config.toml
model = "self-supervised image encoder"
dataset = "telescope images of galaxies (Galaxy Zoo DECaLS)"
experts_per_token = 2
decay_fraction = 0.2
adamw_weight_decay_other_params = 0.05
Rows from block 3 of a small self-supervised image encoder, named by matrix and row number. Rows with one number within an expert belong to one neuron, the router's apart. Each number is 500 + 40 x the weight over its row's rms, rounded and kept within 0 to 999. All counts start at 0. Numbers have three digits each.
Before each expert's rows are labels from the 100 images, of 14848, where the router gives the expert most weight on average: "top examples" is what is common among them; "colour at peak" is the nearest of a few named colours to the mean colour under the peak. Only what is clearly more common there than usual is listed. The data: telescope images of galaxies (Galaxy Zoo DECaLS).
# router: router (model.blocks.3.mlp.router.weight, 16x96, trained with AdamW), inputs 0-95
# up: expert up (model.blocks.3.mlp.up, 16x96x96), inputs 0-95
# down: expert down (model.blocks.3.mlp.down, 16x96x96, transposed), outputs 0-95

# expert 6
top examples: shape: featured or disk; edge-on disk: yes
colour at peak: grey; brown
router.6:461535461593481482440543496555512475516482465515510436466529507521556522560422484536479505475534483467508469476399491486523554534486468448549542474520486534493527468502459544430399447507425465526498453541518513531572504545546535516524470467495523556493424518559447510563556487541512537484
up.0:500500487493566470526513497520488503521533546547499480465508491430466512513569649503460516465508554492489578514460488497449600481521490450508460443520500485457456477485522545474538553408474537495484467553465485501457439483476540423472453509496484527537495528631513514520451520509484522491
down.0:388558530484539455543498549459541519458506479454465511532465509500457493586543580510499467450534467457407548540467461597542473527468498550540543551472506486538495513504444504471469512505433414432465495491519533516510503510485515457459551520535505455560464508585497521531492520473513484468
up.1:509502477533517477411483514570541491450444539517428514497488456497520526527482523541512466475476505472433494459582443502519528531501537497470439547443490511482489499489460457563437521482533458488499532404447505589530505485493559506504581485509507501480497505589517496584440570585465477455
down.1:511471491490527447473387473451459513488460500507518514515561500572460551411476470511509497476557494466528524518543485589513439466521557485541498459454411496540527450538534518527493484533507420502454508524515467521562537612537463464501463501474508468515503470502438544471508538573501489575
up.2:515582431471441504552512533457485486457515427522465530464579489550483475401513438530463506493509508516461520556492464505536444432468533528583485526536477501554421560493509496466542458521531500504489492537525536479513504515525547487520521500517447413528450485461462474434516452594561528491
down.2:491585482504452516491521480493511521440527529533476557467514512560513440518567573454580492486547584532485458514511491473516454621494467458457476507448479548577543460510575484477485413536478462490465474494485532465489468502481476460517477467498436496545526423455496466553518467479555538528
up.3:397467543551490438480489473542438487533496449476508577515510548424458464501475561448469457520443523504534504462519492507486499456468475466540480457489560508501478444473503483430574457442532484478487469483482580539519527513506498440424526522529493505490497524491529581521519585489496534614
down.3:449509502479535489467496440519548444509426506478478471511494539469460532534428459515470462464513585491533573481531530591470464542424549481457482513520488469515500563477450478440429525458535509492448482557509527449516492522474555511504566557502508493601555510523473547494494431444513543566
up.4:581493503558492560465530541550539464501504546479538499469560498466451464490525496488453525479462493537505528551475529489540432429451452473519541460458515452432450578543524506475482524534437489482502440527491600509511447508475479414552513551508457482492592527519491489452570525514569464516
down.4:466529505571502475516461478460471594504488454500454505595420454567441522439462582497535475509508549466462510550445552438521443474558435520465592454453544556507491493492545531472506534533469561508491496464495530487442516536479465508561503452479506488488480445518531510502554558519496477478
up.5:493536479510511447437481540411544485477492559541432430553491497515462503475514479563509589550495481462465488508548509503479488498500456474466547370547552504479484478458481471512483558485555530493524420505493511506501429471475488521487573501495487500507466472477490456617460466566574492506
down.5:427490471421450513463479518480501462504428494497491411528506465505461580436571529460530547497524533466502505449502491647517554540452492561473493522464576456532534452534523459495461558499568495486530503514450515505505533488462534503534520493535512576536432525519481490535475483465502442502
up.6:526516496452476559508527485481515548547556500504470533453430521523437452492519482488542469418463569489497410530546463504516470505512523545500456546501507491503473498494489526518462405555486486459463461500563511539491366484532528501529528518479555471453540542472466498533498531473617576459
down.6:515480433549477464522520444451514574478509414487490539437460463570495544434462505556507507526519558525480514570566570509408507432498516446542527445496516501510464526472482557477459497454482493466478524451511510489496493568458500507552509492562530528437449451483510570456488549553518570501
up.7:502569472540443494420523458461496528528519425479447505507472507503447510462580533476465463468498569421525481506487464496479450478568540529486500469448473527532557554480465576458509524496475511491539587560487537507553472470452461516521472545517492512508510496605564573513522413504452486491
down.7:581586523538553496474526526527576449521447504462496506498450542522505536518512565468494496550471401469540480514510478380470505490442531462555533540464475521455490524477501460486472490490470451491519452428556574474508461481502494548462489477487460578554536503494443536431517574493532515508
up.8:548503372476508418508550465543496488508492560498436494497477502529475464524517471490449403522531557502532500483620481503480516561510463446537582583446448442482509456509536474516452527513537484490476504523513464527483490491506507461457446561484520529525513523483497549515563556552487484437
down.8:524501485495545439409484441535480532484481483530529450432559478444567488529523404470525512518486543492488445559511512579555484406445432508465468505510539472570494500497475469482563533514473478466486509532464475567509533469518484501470571516524520525532539569511457568427502554505467459527
up.9:497450482487490437533472448469525485523522458461513487417489563506499500465484513491391450533501521528526481597499516515468464490517446522417531407463512501389511538520475501453551480525485499528514489529502516507543605513520497481496513528518511506524487443504518473457581534477403456423
down.9:474450457510444477531534576430476566518572495496540501479452460463486573485587480539464437535534495547515496410511469467451457519452478473578488532517541525412490481543558503550483495488559536503458479480466463560513488575520449513529406525528497513492466488499472494499563510486536529460
up.10:525463450483475565497478545543503510533445519518482520507463545514472489465480513514498538457520481534524531508574435456538539518543481522509497580532517487454506563490500523505570464475407532412522467535564439532537368460574520526494488516503511517482527513498503474540441531540560598458
down.10:522496427548422471477551519472527570490529412518558544530486496483532478430477493465485506488580495489490491523562523559426462423529497453550515481499519522466435455484499588545469507462511531565484503524500484530497460564500513451516472473563537454433467486462516588497577522506474520453
up.11:571461458497492535538483458513574524510537494597472514465456486501456592523513517435445554522460529511516497536484461484493477424383583511549469455531471567566498547509475443472519500525544525465543484499440552503515541454515526504504479515537479552495449501493522524435477526498514430441
down.11:530524509529466477479466515608519459466551511477492476544510561461429472556498538465618498462509428522568463448506458561519516559470537520479547464541552433500489474562545447536496495502485488511506466488492487457472566486520522479460546460515451556523475445420527486495481554477472499417
up.12:450466555487460475442546468539385525527466527476511472443514545492519492508540486513457556502556499494516520470478517502481479492537545580467539456568484549437568547460484457496451506531538491378498499434562514475530476501471501440504417451527448488571553549485497473545515478477499477482
down.12:551536503527510517504543478469531504552493458545503444474516562488570474465481496500551497522439514530543557494513544517530584537543528403467441496450484404455555469546563449493492502479541539469430513543502488571485458505517488504525446453527529418510529515445496510484517476433398490477
up.13:452454508470447514520486450479481490505430487447421474500488480434469498512528541474517539444543568465468473476528541501554550579460503436569475527494530528506541487575543463509529530552581499488512544516570550473534531435475572391506473512548530524509475460495471533504544557527523477452
down.13:547510500553490559460409481561493496559546409502480443486514503502505496511491508488559495490494532570502457496469441593481518448481539578465451519548479442527522506515533499542501467420449473522516487527474547506552531505532488508540485430443472411416520491549549533535505535501420501469
up.14:460423470503517458510555519444508479529494512477457508510517493550424540497508397518513492477522562558383525478525472489469574456487517532475441507552521477518516551541582427453494507480460583500489543484499462540506495434504547550493459548519518516499451439562459543449549539527489496512
down.14:461491516536521536561426506489522535447496518507496534474399517500423475514493444521527504439595505526449441553492486623509512461507468521467513468613522450494515538466490530538495521488546514531534448445546571480473496517505502402488482482485488497507490466412523497485531516556466532489
up.15:417476464582567501523520519476538461525505538466454428521523447460435517495534517491478565478509573505546550471510476509466443552475548433508483429488494448480461424487426481477478501467463549516508555532512506555501521525508490481496611421513480471518531484533561550523451535505428482515
down.15:469453554452453496526524513489532520466506449567490573458555577478505494494503497471431538548574452549519586515463535430466550526513544577479535524534515490512447525452470442529491519504495524532396545439462470425483499533525529435505450506469491460518514456539526526487484453489483441546

# expert 8
top examples: shape: star or artifact
colour at peak: brown
router.8:410473537445515480501419522570482535510507476511591540506502517362510455478495544551540489506499507478379492525506503522492415466503509504486491510440538535517529476488477514537541509528494452512503624487525572575477509434528503513521488511498512486495566480489578487481514516519514478503
up.0:594445526454499410480446473486487549445493458490451476460552463585530446415501502553544442541446524473461562480601493514496520519463541505511485533460520535491481478377513540488513474461499499497478530511477551554534531469474472489449490542528497511476524532527447557528486538451520468502
down.0:537483577500520447453503491523565573519430525471498454580474502435539470541506482488510412530502474458497498529505525460517512571527533446474499479469557481485492526532492469469512553473476429496433552554512525488601544408568500551494448543471478501522450486463501573494468512449527475453
up.1:586468524516471480494457515469528464520493519499476496505557493493495594489606361518481531473428567526417471521559493493492552584510449481500515527493480520525521551496519557460525424490491478480503459510547607478533468522494525493428557493513483530467484496497488520545547478460479526507
down.1:569460484434542552497553491506534482505430549468477514510432459458544584464438430466427454539503493455430472480452526476499469510503509476494496495563488513488503559503515577476505492466455555575521447542448549488519523529567497521530530531519443494559550474560484480471490471571504557448
up.2:488503526429527507500450504475492468530457476487482447497496489493503507469513516560506516509377461542300522470511477525576537474483490534503512547565484513514557422474513483484499495467547546566526467488433499502538494456540478432479478540491541511512510449503484455539482501457487478454
down.2:438593489543482505468521502470504524523537496460591489518458525457551520549473491544515502493519463508416488536459505395521504538518440503523468505447509428492567495399465481539486576463553503495530479515611515420501554555501545510514496440473513504432493478509480519530494485479479456527
up.3:538541475484477542540489534522432538526613557464466528506512530524458486560489435472477444490560429476510467529560455500474547557531524467516464505511494491518415530470466564522510522481439455447502548532601471518529462534457452499527466489459520540498445464451458508525496515479498438589
down.3:569495510492542493435489510526475478456502505472477470500458521465458430504516511529520488492468500486469531570540541607503518508559549448511520499500509450513427405559555445527568460488452450480431531485499528527473511512500530547510508439513530492490495512578523456542557569483482371474
up.4:449541540530477539530506472594521513445401513498495456510481563512485548557505546534475503460476503483471535426521478494463520510496594537487502506498512507507482512539524509580532492533496457545494489499504496563495568529445464533363546545490512481467492526457457543479535551411481569453
down.4:462524438481480446485548533506489447549433507503543574533491421486465602525525475545461415406606492518462515511480497569416559475530537480506496484495536505484507522483481518511492556477524525486558524512449526418466534460469546518460504463493524533450538516521539496470444518523489558474
up.5:542495538406499477485555529522479502521482400526451554504437527557551474535467457498469509502485494557452525470506512491552397533484547475482515535517466437506562536513527481508469467494442569484505637478473486459554436506428497523475477518483561480497460511493459473523513469515447451452
down.5:441504471445577494540558454425502451567489465548539521502491513469499503485513591492489514547508548491478502456491452379479522536519515473534488480493477488572550509471538540460516559468492460513492543477496525428506517478456542506553491466610484524499557544455484531456500473444520401472
up.6:484502486475494486482512486505518503505482468475485542526479554432451492534503516522522393509474511589474495500487482486508508485508467475508493570489543515517545466369503533517471409545518557465545520452487534580519476555560497441415541459513495466485545511500527416514604528534467572507
down.6:524560512524472474487549566528505525451465542460594513460516529521527460472457514537537472513532484501468470517492571422527449539468575477506515432454522509528522549520483513480459559424449426446516555532550469516535451495414519531473507497552487469421509530524469582458459515461529466454
up.7:570451474506472513525489423518511556511476460489500562566503523521483452503456447489430501538565456508520501468557530500525432498483477503465444531499477480484415500459426516517476502530450480465486555490571448548578520581473550564494519528452481501524478503443502404495436522534519466575
down.7:499533567456539466521474498505457467505523466509503496540530529496548466516467544486459531451495559494458569558451469479480489533551448489539520450511486551502481491507515505538457512543485487474506471464489470490564507491405507552491522419514478411501494527548629521406468578404495503554
up.8:570535456534534428568466515497417504443499492506558518494508501543501430532535555525502455472529457499523494517459512501504401538455446515482450551411511447487555461520423519458477438493484580463508525493506608526498525531504446515472599530505522498461484480500502504526528470446468494475
down.8:505443484393512473505488464472561508512487585518482503583477492427516471489500445435500423554445498517494532489526515488524490522452503485497537431568483561550515539434503536576551482513440533473541475549429533498576464492512508520499465488595495516550560498452480540482478509462515455468
up.9:386496511510518507475497478505478495535472692501512521523518494533391449466469591446479452519460474521411507496488524493482621475477507518492443469556484486506557481510490514495513487511470504510522488472510533480473491445528534476508475529545544499465520477542513539520499516532487539529
down.9:416524461502508418527556516446496519509532407516479538499561476462490447494520497514515467458562513526474504546497461382502492548445445567460527512472486539544578534485528495472486503515484492499568452495549484427475473535487463498543462458538522563529494496443509457542560536512601504478
up.10:523464467481489512502441469470474462496462496456487520508493506502418453602518515544512493455524503567468525525487555503552431524486495488489537535522534467480535466426570502520487509528514498425433526487533485521557555517577416465528470515418477518538520514557522430471483497440528598580
down.10:513575457560484520487492486458477503487505544459519503554492587494528468415506563560516507511523508540488575516545530386542458548470537427516440451488515482537502472509494434568435503530488548428526506560452499499481430470532477516512520467549467485481506499486466493434481490442504592505
up.11:538452485515506510533469546451558429495476510527485555471473478566531470563463604490471544474440462488490541529474552497520381500486444501550504484450513543474505533435493544537505504510489489495489513536499500506581492484517456538544577477499492467476464408486490473583562492533484524402
down.11:573534519426488488476522486457455511495512476515451540560522495492469499482461505474562547518475526510485503459420569489482450456507492526504484434512466515444494513544551466545557464548517486592466483503515481552476556453513525532523436566609500467499575485511518482482464439403510430552
up.12:478511534520458459434513405541464477512517504502531519481540480521470444457499527449439443550466485478454558520603437477494541527488483587491463495529471532529513520547449473503506517493545524455461413431512505514506510590563528454433534488481445521516438555499495528492594466480521483512
down.12:496533545520516474560503500446558464473504487546522498483494481433450466480526471544481527475555506562499474505445530585507440556527486549435504516571434522525463617486557447444443508520443476473545446550472512555475505449444453499533449519531461478553554504511436476527508508512458539462
up.13:573452530540513499510460531488354473501493422504470471474463483582574560470482489512464537480432546485461541471475531507562501521440474537531536525542525486508476524498468520462510460517519455502506560448561434480526543404545534512431446449510502493479548547543530484501526485502465523523
down.13:529509458457514475500478407482544514520534536545489483558556554423476516423528471484430499533442518524491529541528503386488511551476511577484516522412534582478515480561486538507532523490516481518490510432397511514536517532492474494539523479459406516527545499448538531448485470513535480500
up.14:518492427485517472508439433477516519585550447505573407532433501574474540556519510532520484528507516577480518502447555493483466471494506505503449590487499509557482421556424540533455493547513467499497530492506510484528489531541445459488537545596533486485458525560507479550499466447477505526
down.14:543472466521567475521503485488443441552491569479489532526524476436514509465525496486506498465453476448553464494549532496488452543537460451464519473532477487540576465482572489469571483503472486570502420603484523484513455462510486438548530485541427542446580494477512575484523535471494419539
up.15:534470522499511524442485535479525529462478507509523501442528508536405467511494404504519506469428486488518500479493535495516530502495547507511522556522475465502501497497486475523472497525437594514492497497489458549584546632509566392611487418507521491502446453509422490477458503521485481495
down.15:615532514582540498510411540476479462482508517462567496455548505510444498542418488557520509453532496486472520574467506578462542480497496479513479539601504411509514501506502496523470493500460476463505499541476541455552450497497511513467537591429499450448483452526531473475497478553461486452

# expert 4
top examples: bar: no
colour at peak: brown
router.4:546416536515563517469519513458510478532551489433470510511515503555490512521523472519501538463489551528484564411528501520433555537573502524457496493447490457533529530542549487468557521560497590485460522509521467461408463507484492471497490480495445472515476477395641529515486504500473496512
up.0:499465510493467503555502478416536524463500520514507508430477525553534542466475487496495480525463437450480388453415539502530539510482497571524502475448534456636457537444473514474531482545528454504522492528468459541607534542498479571496512504500465517518497518465463462546488483522576528526
down.0:481485446458527524451443541449438474506513550467531543435546499479466559452520517518511529461500479500507439546504517556479513497482478518520466431483514515539564486482482507531556466574514560462468478486502497556468435502494443400546522446540503466561517562561466593491423518552550445512
up.1:534490499531519513481525452491491507515511523457604415512492445510457506533455605487471534525507559499523460468494488486555563467509434411512574447563448433460503498504513452444553513508465459506517465489514500581556524488500490482511561506509493494544424536563510554574469451469459505512
down.1:468486509474534420602483521517499465479508494488423543544525530449492481500539513479487515457523536535465524540566442666506548547469469482463524553465449517567505506518502509471428508495449515527555493457468482481518469523474465492503473540580435532481471441506512486463435534480528548504
up.2:510504517456449512492556466499494532527499497493503420468510503456514538437598536516475559445540499541526485512479542499409556476514492475553393547499533466549489584538524538528457515505474565518579515420505575493420523511518469481486494475525417487456523519480445451492500525541505515448
down.2:489466539558493520433453553471525506483478449466510427424465482562477578494520549483488492484506540508440496465526465437425473501510554465459517519461483483486575436618472486483487517432532474512533511530492555572528544566450474574512480496565528544525424502521496540486502505479522517460
up.3:511543486442508504545545523496490505495511491466481479478486525482468420561552528525503489478489522510473473475429484490537451510526500512524519559556492423487515510441455486602396436529471502416458448445543602540460482534618482515511457503466514554443471537523507517554493494530517513533
down.3:547499442540452467500630467501450506520496473527495485526475503441546471471502515484491442535503499559501438491491501483479549479570461484512530497455517503450476473482442558514578439511494479554511506561468570561547472509491492472497534573569472480465448475441579500594463486482424477491
up.4:507527615552489475409473526516401496583558551541500546497479533484525462465480467499526461438465514499448554496487495495550489466462511524469547494487500523549514558485539604536560460523500498478422496521524491463472499491526500491471541549504504474460510520468529386468534433528499488561
down.4:495448505528501449530388445460543506439471474483418468550535543497466502519492491504600517453485545577535446534540535453494473557481526534506567463524522524478509530525475559550549466483509430546485482419508463491502552581433548503487535497466501453513517447458508549518451481488520457490
up.5:518478591469544464501561504485443548530475469546558406474451494552428478484535524498544565481546500475491514483404494511453455470469505552517477446461445528518510461532537453531460509500465486439544492451410476527476519512483530493565528522542476439520508569515419529534519559535477529528
down.5:539491569485521504487548493417526512508469475503513462486521458515586537541516487449400462496521487524440491517470467458501490524479485421413482560529499483590480483449529562467531476497523557586494520426525482472602547473459520552483537514461460490440525570466458510494462504489510539487
up.6:456411464494474483503496515548534524413489482476536528506539497413576494534508482478527469484480438421438450532643499511474515548519536457467523524596596467479497587458531493528469509452497450520511496496496502439510524488511493504465483470441545502497486481545490541456552515483524495503
down.6:461527484504563508493450548503424448515497445480601540533520470506510502543477448458532485461525589476436483504431480486519539538512543471505502495601461443423457477532543536513428512572518535519527458494578490459490458446568455506510491457552498514480506475566504441475502558504493532481
up.7:501581434500561478414505485455547469516463498530530442514506532456481591503454499483531469460476443479510542459594539513471454474474531520546508434544543503489522425505473486498574550515420439539524516543522486567446577518491538448497531502524502503514524531506543556487484420470530480465
down.7:460481513493523506438464481510506566422489490508408498559473533503531498546461561494519446493444500547501539503462550504508493488541433484490504476496527528428510580505600559483507505506493469475431516558530503511458548480558540536510439516432421501607436471558500467555457480481507490481
up.8:440487526519566481499514560472487445545565517465476531413461545452499476495490444550530476479505510493495536517449511507540546485559507461544542495521470480465456461461515615514564486534497479466440494406506468461465494484507493473467511502435415491519521554495585555455444488503574511568
down.8:441479563523524499541460546498471543494480492481508503538570552491537420449431485528518550504442551524514511568458481425540468509528492503488540460533520556495451573526524538564591502531449488478470463481410437567510480519472518479398432472504470516470453507499509497441501528530551492489
up.9:513457466542507554501519573466523545488476528525461463483475517483514509455513493488472470509496507426479491471521497514487484481460495461518583479519510571555388520518498388578561508561445523480481471494538462454507543538519516442544477478561540464472532464416470514528380519445527505526
down.9:531516531432504485537520491448415482568432539518484519522492460556571531504467497461538502487461452476509483628516493430594448551462441518478486537550494532531530515500450519505493504535464529453420522423548512495408551526551536480481554484435521494509475507516493482493456542500490501481
up.10:541534492557535474505503488500405477506449502604524487476511498507450497500504486536514432471505508486467508498499428505477452504529430505545500441425472474502572512504547529506513539509497531389419527634512530471530540548464469509527528518472567457521496508561459477437519517562462494520
down.10:541476532572453506570522450422498511485497580510472460506540463497563484497562453495507509498564421474503474433505487467461551561595558474523493531518535472480592499470548484535484503517528513433478466446495451441485517556553504512530471448420465461455529525489500440521570501501513466504
up.11:485459579489452478526436536462496541466499456565566524458461551471534524548571545458488492543418409470452419453489481512501523487510482472547521508462560463499476481546497502510490514407473470498483480544485502540584470499540514562523462542441411496463449462510551501540519479477542485528
down.11:513537425472484491468475532438511476495430595508536529511510493474481553505539483455495488494569582482474515512523505550463436453564483568437429453494439410501455490572530505491551539505484480499465526454558516522536432494456489558498570505509476526513568474499490521561466480532540432478
up.12:452511553460505558536574508465488522498564475472492574458483511499399504506470467440425519551581441556491489504542453503491433491454461472409438521584457478498516444482486524492533491492538509537549513475503494483563520550471451462510507504438475538441506525493468510561443563529465507480
down.12:483533546537488455524488490483531527505496523557472562491522486511532515427477506547568552506398484510559445450487495530563465471454484568498542505411478573567517535508442484541497485512467521479509522480507449458502425554526422506467505501412558445485509481529548501483521543443407511485
up.13:483454573474504415461504535431417504540525497466486478576509532522482415439517504496460462476465541562466511488544446527490479479444507520474491523545419583480575484478554526536489489476466483444523435548538497532499551535474502414470511427509516517475543472479494460496508573510531431508
down.13:576501472518526399513475491522523434507557463627513494509452492500512465583555538467486464556463499490521547443545428498537533473518502520509543491488437508509506453503464538455392400477456457484479479544488489519449525483553480494485527507484534556508518495479512461527565480553479486551
up.14:495564473535463542512526536517508441513487467432523452550529510531519593503444524499444494486506500529546439615544470493582468559494528462478464446538508531540508507464506553410472467484495505557551475566521469405457534494487500535435535490466457505463510513566453540515534467467456514492
down.14:521544486444578434542479569478539454484518532448525548471513539497502506543579472470532540460543417483530479464457435528475552577443554497519494515553460550475551474511487509545525462530532470475464475492499456484471497430593531532521425460534456440444514466516507452455483559507508467515
up.15:550569451468482492459549586517496407486483442514494532484586477464567524530458502494472454449514509469529502530409465490450453514563543428596490548496521523538525511465545496508503507489512490460446516577475518486496474500564549479523463533493492438528506556554441494531544467516540457553
down.15:513466560546484496507491555571492509506527518555571494518495563476438431534469444495502477554517538519501449448491511539561510544524435457549476468520503534476526510484526448484523487553543528528503555482491508594452490414489491525475467543505420424454495480494498476563497501509467371443

# expert 1
top examples: shape: featured or disk; edge-on disk: no; spiral arms: yes
colour at peak: brown
router.1:530575514456510513523504485548506505503480490522606564480539504535565499530513469500529543468453412448462508438442491504463575582474495475502523442469523637474509506466513506455479522439570396484503499512504485498527486521459525495494487469479488531451490490554451490540506469565567490501
up.0:541504574497439576495493554468574523469487513523549534487486414491481583501517480531515459507501559527437491478551487493496536507536545526470396504501501533527537534550506516424525506456386495440478536436496544451476478521494516554508525555462509487508437483573450499474513495522474586512
down.0:520472444501512526427500478482512456569488482524502353524514509512511502515561558467522489501413531497494479537525504378532546438497549498489587515475524518487503481492469550527491485474585528498468471538509500532467482487500480487500485510524549476513533516409532428441598465502544529489
up.1:502492500484485559521545546455588504501496458491489376412441478510463608514535576479520466476448435512527468511477558492599437503534555527522431459494447516463527496560493478527512522552494520530462484510471504502545493449505499491462499541515500496514544505493524472520465562548508462420
down.1:512485474482472517477452496561567496411522493484470485423539509393491536478493514461537455430570515503519512422480500564504569546496469455508558489538561443438514504535508518511507524485562438506476406534511428507462525474525524550509537547506511474513514465529565540484565512494512479418
up.2:442425561472499507479498518594496545464562479516436493490410485491491509505463474600515573540519507431458487500473484504526543504528516530492520569491561480508547509525455538505486500376495516454506504561490489491419489571527491490496511530468510562604455478545512468474514526533468533484
down.2:529442490537505543544485399460507483452500497562497492414518532498478455455478440508505458491562474481560524474505539608551503480489409603505504470496521514460537453499537495547514475565543461508507449530476535543495502476566487495466425549491519442491553446542545459493499521536447508532
up.3:471549451555523528510521515532496469572540537571466475502517474461437498476507503486546450480539498489463558484517444492464499423537526517461542560492496493522533485598487559462430519476441559463543582503473505505475488523468439566591416499434518523478484505484540459540487425545526537495
down.3:490479458519501453475508454474572486455469499524514493528489524574506550519501463535460484568523445413509559485453510397529548520454482438484491517532453456481513522507469495486436474480491482491531468496515487426556488502523478576477596504455556552468532568526512522467507577441522604526
up.4:521462437453546436557557446416513536501550497532541499480499522485474464555479469570459482498452508507498462467547501512508506514492437517554499439470510497447562489544509533518521540579513437493580496504422540489492463515539476536485531528514489432540527503478475484414471567537605436480
down.4:495480445527485520518567466534477521502550485441494458587503475386507442521525444534502541524515493519536485513529502554466492456448570521547420517438445502465472517500490507441467549410543516501491530505476548435499525485526548580485453513441505514473472522491545524612548456500465512517
up.5:524462556509540580506471479460504479496485524478480483453506504508509536526487473424532564511548569516509495515548498506533544526504475545475583425487559535483517477528551464491486481473388438604495523581516502561450530489499476509566437429485496497477548501431524461446457477543545500545
down.5:536437514449492509437494548532494442488603520539440474504490482475485591466575462448520527585475485458508489429470522546623472559455451513506445516508480513490526488463478470469560495537469468564442485521548546564513482504504531533472536516439558447488473513529507452529494500499479490473
up.6:475498472519487415491608554526446463549461500527498486504504542471503478468404520493587559467466613513466471488506501503452522520483501563517501488530484459476477494495376547473464502541446500520459475497453473495521510491523532490459612501512436538503473475508456482568453539477540490507
down.6:422542510478524499500597500457476494522469476532540485564523411475496560480499519531540504437455597462478452561532529532576463418495452558507435531534541481540478444449504517557513461516550517516480461524444524510498502462473496454469529523496435536539446533498416496483462485536509511550
up.7:463448445490463477483534401511503535498482484501409577566540508489532481580493487509505447527478446385493459503535449501475532543471508472490544531484461565493481535488534490500518480541579485526499455488506461505527558483497573561460444551498461521562485449524484493558493517514471561589
down.7:506539399560540525551507576535490489480423523470586515492567547539418503467460452505484489549510461505528474506539487556487455417503535586459508467453526473529482460541448489555562554490454463477515483493506465549496497494520451555514539513468421486419468512519469516525496490551473491458
up.8:483504566571487524427419587425576500484523534568466491489519524494526489569558469521490548497549579425532494510464504505490536465492519426502478474548532461542556482524446461521464496476420496482501526397508544473531513506535492497466496487490523544467526403455493514472434474494498499521
down.8:426471475544526490465404483488397426471533482486521514455478451518467517487498483479549518464456581518488492522444524633504544568460535461531535536559491432490490483492454478516491481532525520520584506579525502496520479457561497495523435536529527478444477521571528531520481511465497507465
up.9:531489539561418476472417579582500463566530532450520550498481550524504417435531451499532531491444516541454561512588455501476516472517497482488488545509519529561451450548460544453522458480475488554488507489475423521524524478512477491529488490452539515446480463494477508463476408446554498483
down.9:585473559502508488504499503544400507465570477460473490509502492481482484473447429418508554453530505420532537490507478532490515563473517480519490442548443512541490483531541542540502437468413481489494539523472463503454566450435527453553520506513488554508576459471568553541485563485500520547
up.10:513456541547518454528566526503560488500509501541439452494483534497525475503459509471510547505509444541562498492497508513524456466484493472514521437428389415497494504525473440380483459622541492493550477483496532507505480440514524481474525469542524473556480492429543583520502502507436549501
down.10:452495508491477496525510449558537548431543486530497409435488514498437479499462548494504445466483526447476549468578502547520530494562409431460532472544540519532496557507577510493492512448524532520523434512494494535461523454530563470502520440510492508543407479566496525419520469571527510485
up.11:520483428488564509478458474459494481471514478521403530427550406518566539463515570516493519498476518478487496498515479505473484454585498432482460519525517526476515547441520481541467500539462531530497475526484493466477454475464553530489501469511548471467452538432448522529475644532572527445
down.11:514431458445543531510481504479565491468526511540546494516492523525477548522540545481452489416533519586554577477485508524449539508490585517526549488503486424512580516450503492509491493440510458498429494511507506544524579452496490458466453526508413532497499461506508470486460387483444560459
up.12:595472474496477494497465592505545491480511510474474553503528479528526511435449466500488579511508480520493507541499554504574578368461459510520481546470502467505520476544433493463494497385452506564476474439574536546433513467427505529518510444505480508537512496538469531501511508492509518547
down.12:525520564455434506442463510469522477532524471505492515471470471464479548566519508490552577546423471482510537500494451409589518559545463554434511479554516500495472501509475466433430513563486547502555476505492560527560547507470513476463475583565491530481485438464482507498410492454500514492
up.13:443420445527522507524504524551551479505427490438402438495427534492495507651523513505504436490517452504517483551463493506531481552481529480509504452497503524574484422453495483539477527466477481483531418477489478537512549527545487527539489508494534514467525489477450482572452489573483494551
down.13:514496474459484533474451594501509466518446561488544452494513536500528521489541455447473469485532491426574438536504496658535494460495548536468496503475520508489528481541510512449455538504500531578478542581465530515529421493500473504490474448509477492543386555473463522490460467512500491519
up.14:485503507483523521501565496515482363498523482506496482448544528475478530498469513527535481449509510521531622440543474490529489523531493459477439456470449444424490539438537512505583501538456493483624478488493503550512487517534489517593509494451514421506540539549485514533438511525494498521
down.14:489540479499496479482417508614498517504470525524493523606456538566513457578530483471507506411514427491490492466427500489540506489457439556528548533505480537528480509505493550479502502514440484496464534453576440587422487533525532519443507525486493517475487480471499520544499523452450559429
up.15:462514511442462460490580469460475490481504490465434525528532519483458510439528498569459530536499490514508459499528514520408523533497577542500491520515483451502508513407497568390540454505542516476478528459475500476516486498427535486446562524498511539495446524575435436440540428569537503484
down.15:490440518561559484492511527508530540501439534460501541483514487455466425487538501528471610493487496523521500526536493407492512508596557490475444509496531522564480486499483397473462409529484471464484473520498516538503523427515523473522454482532523461549564496457591523436424501534511485538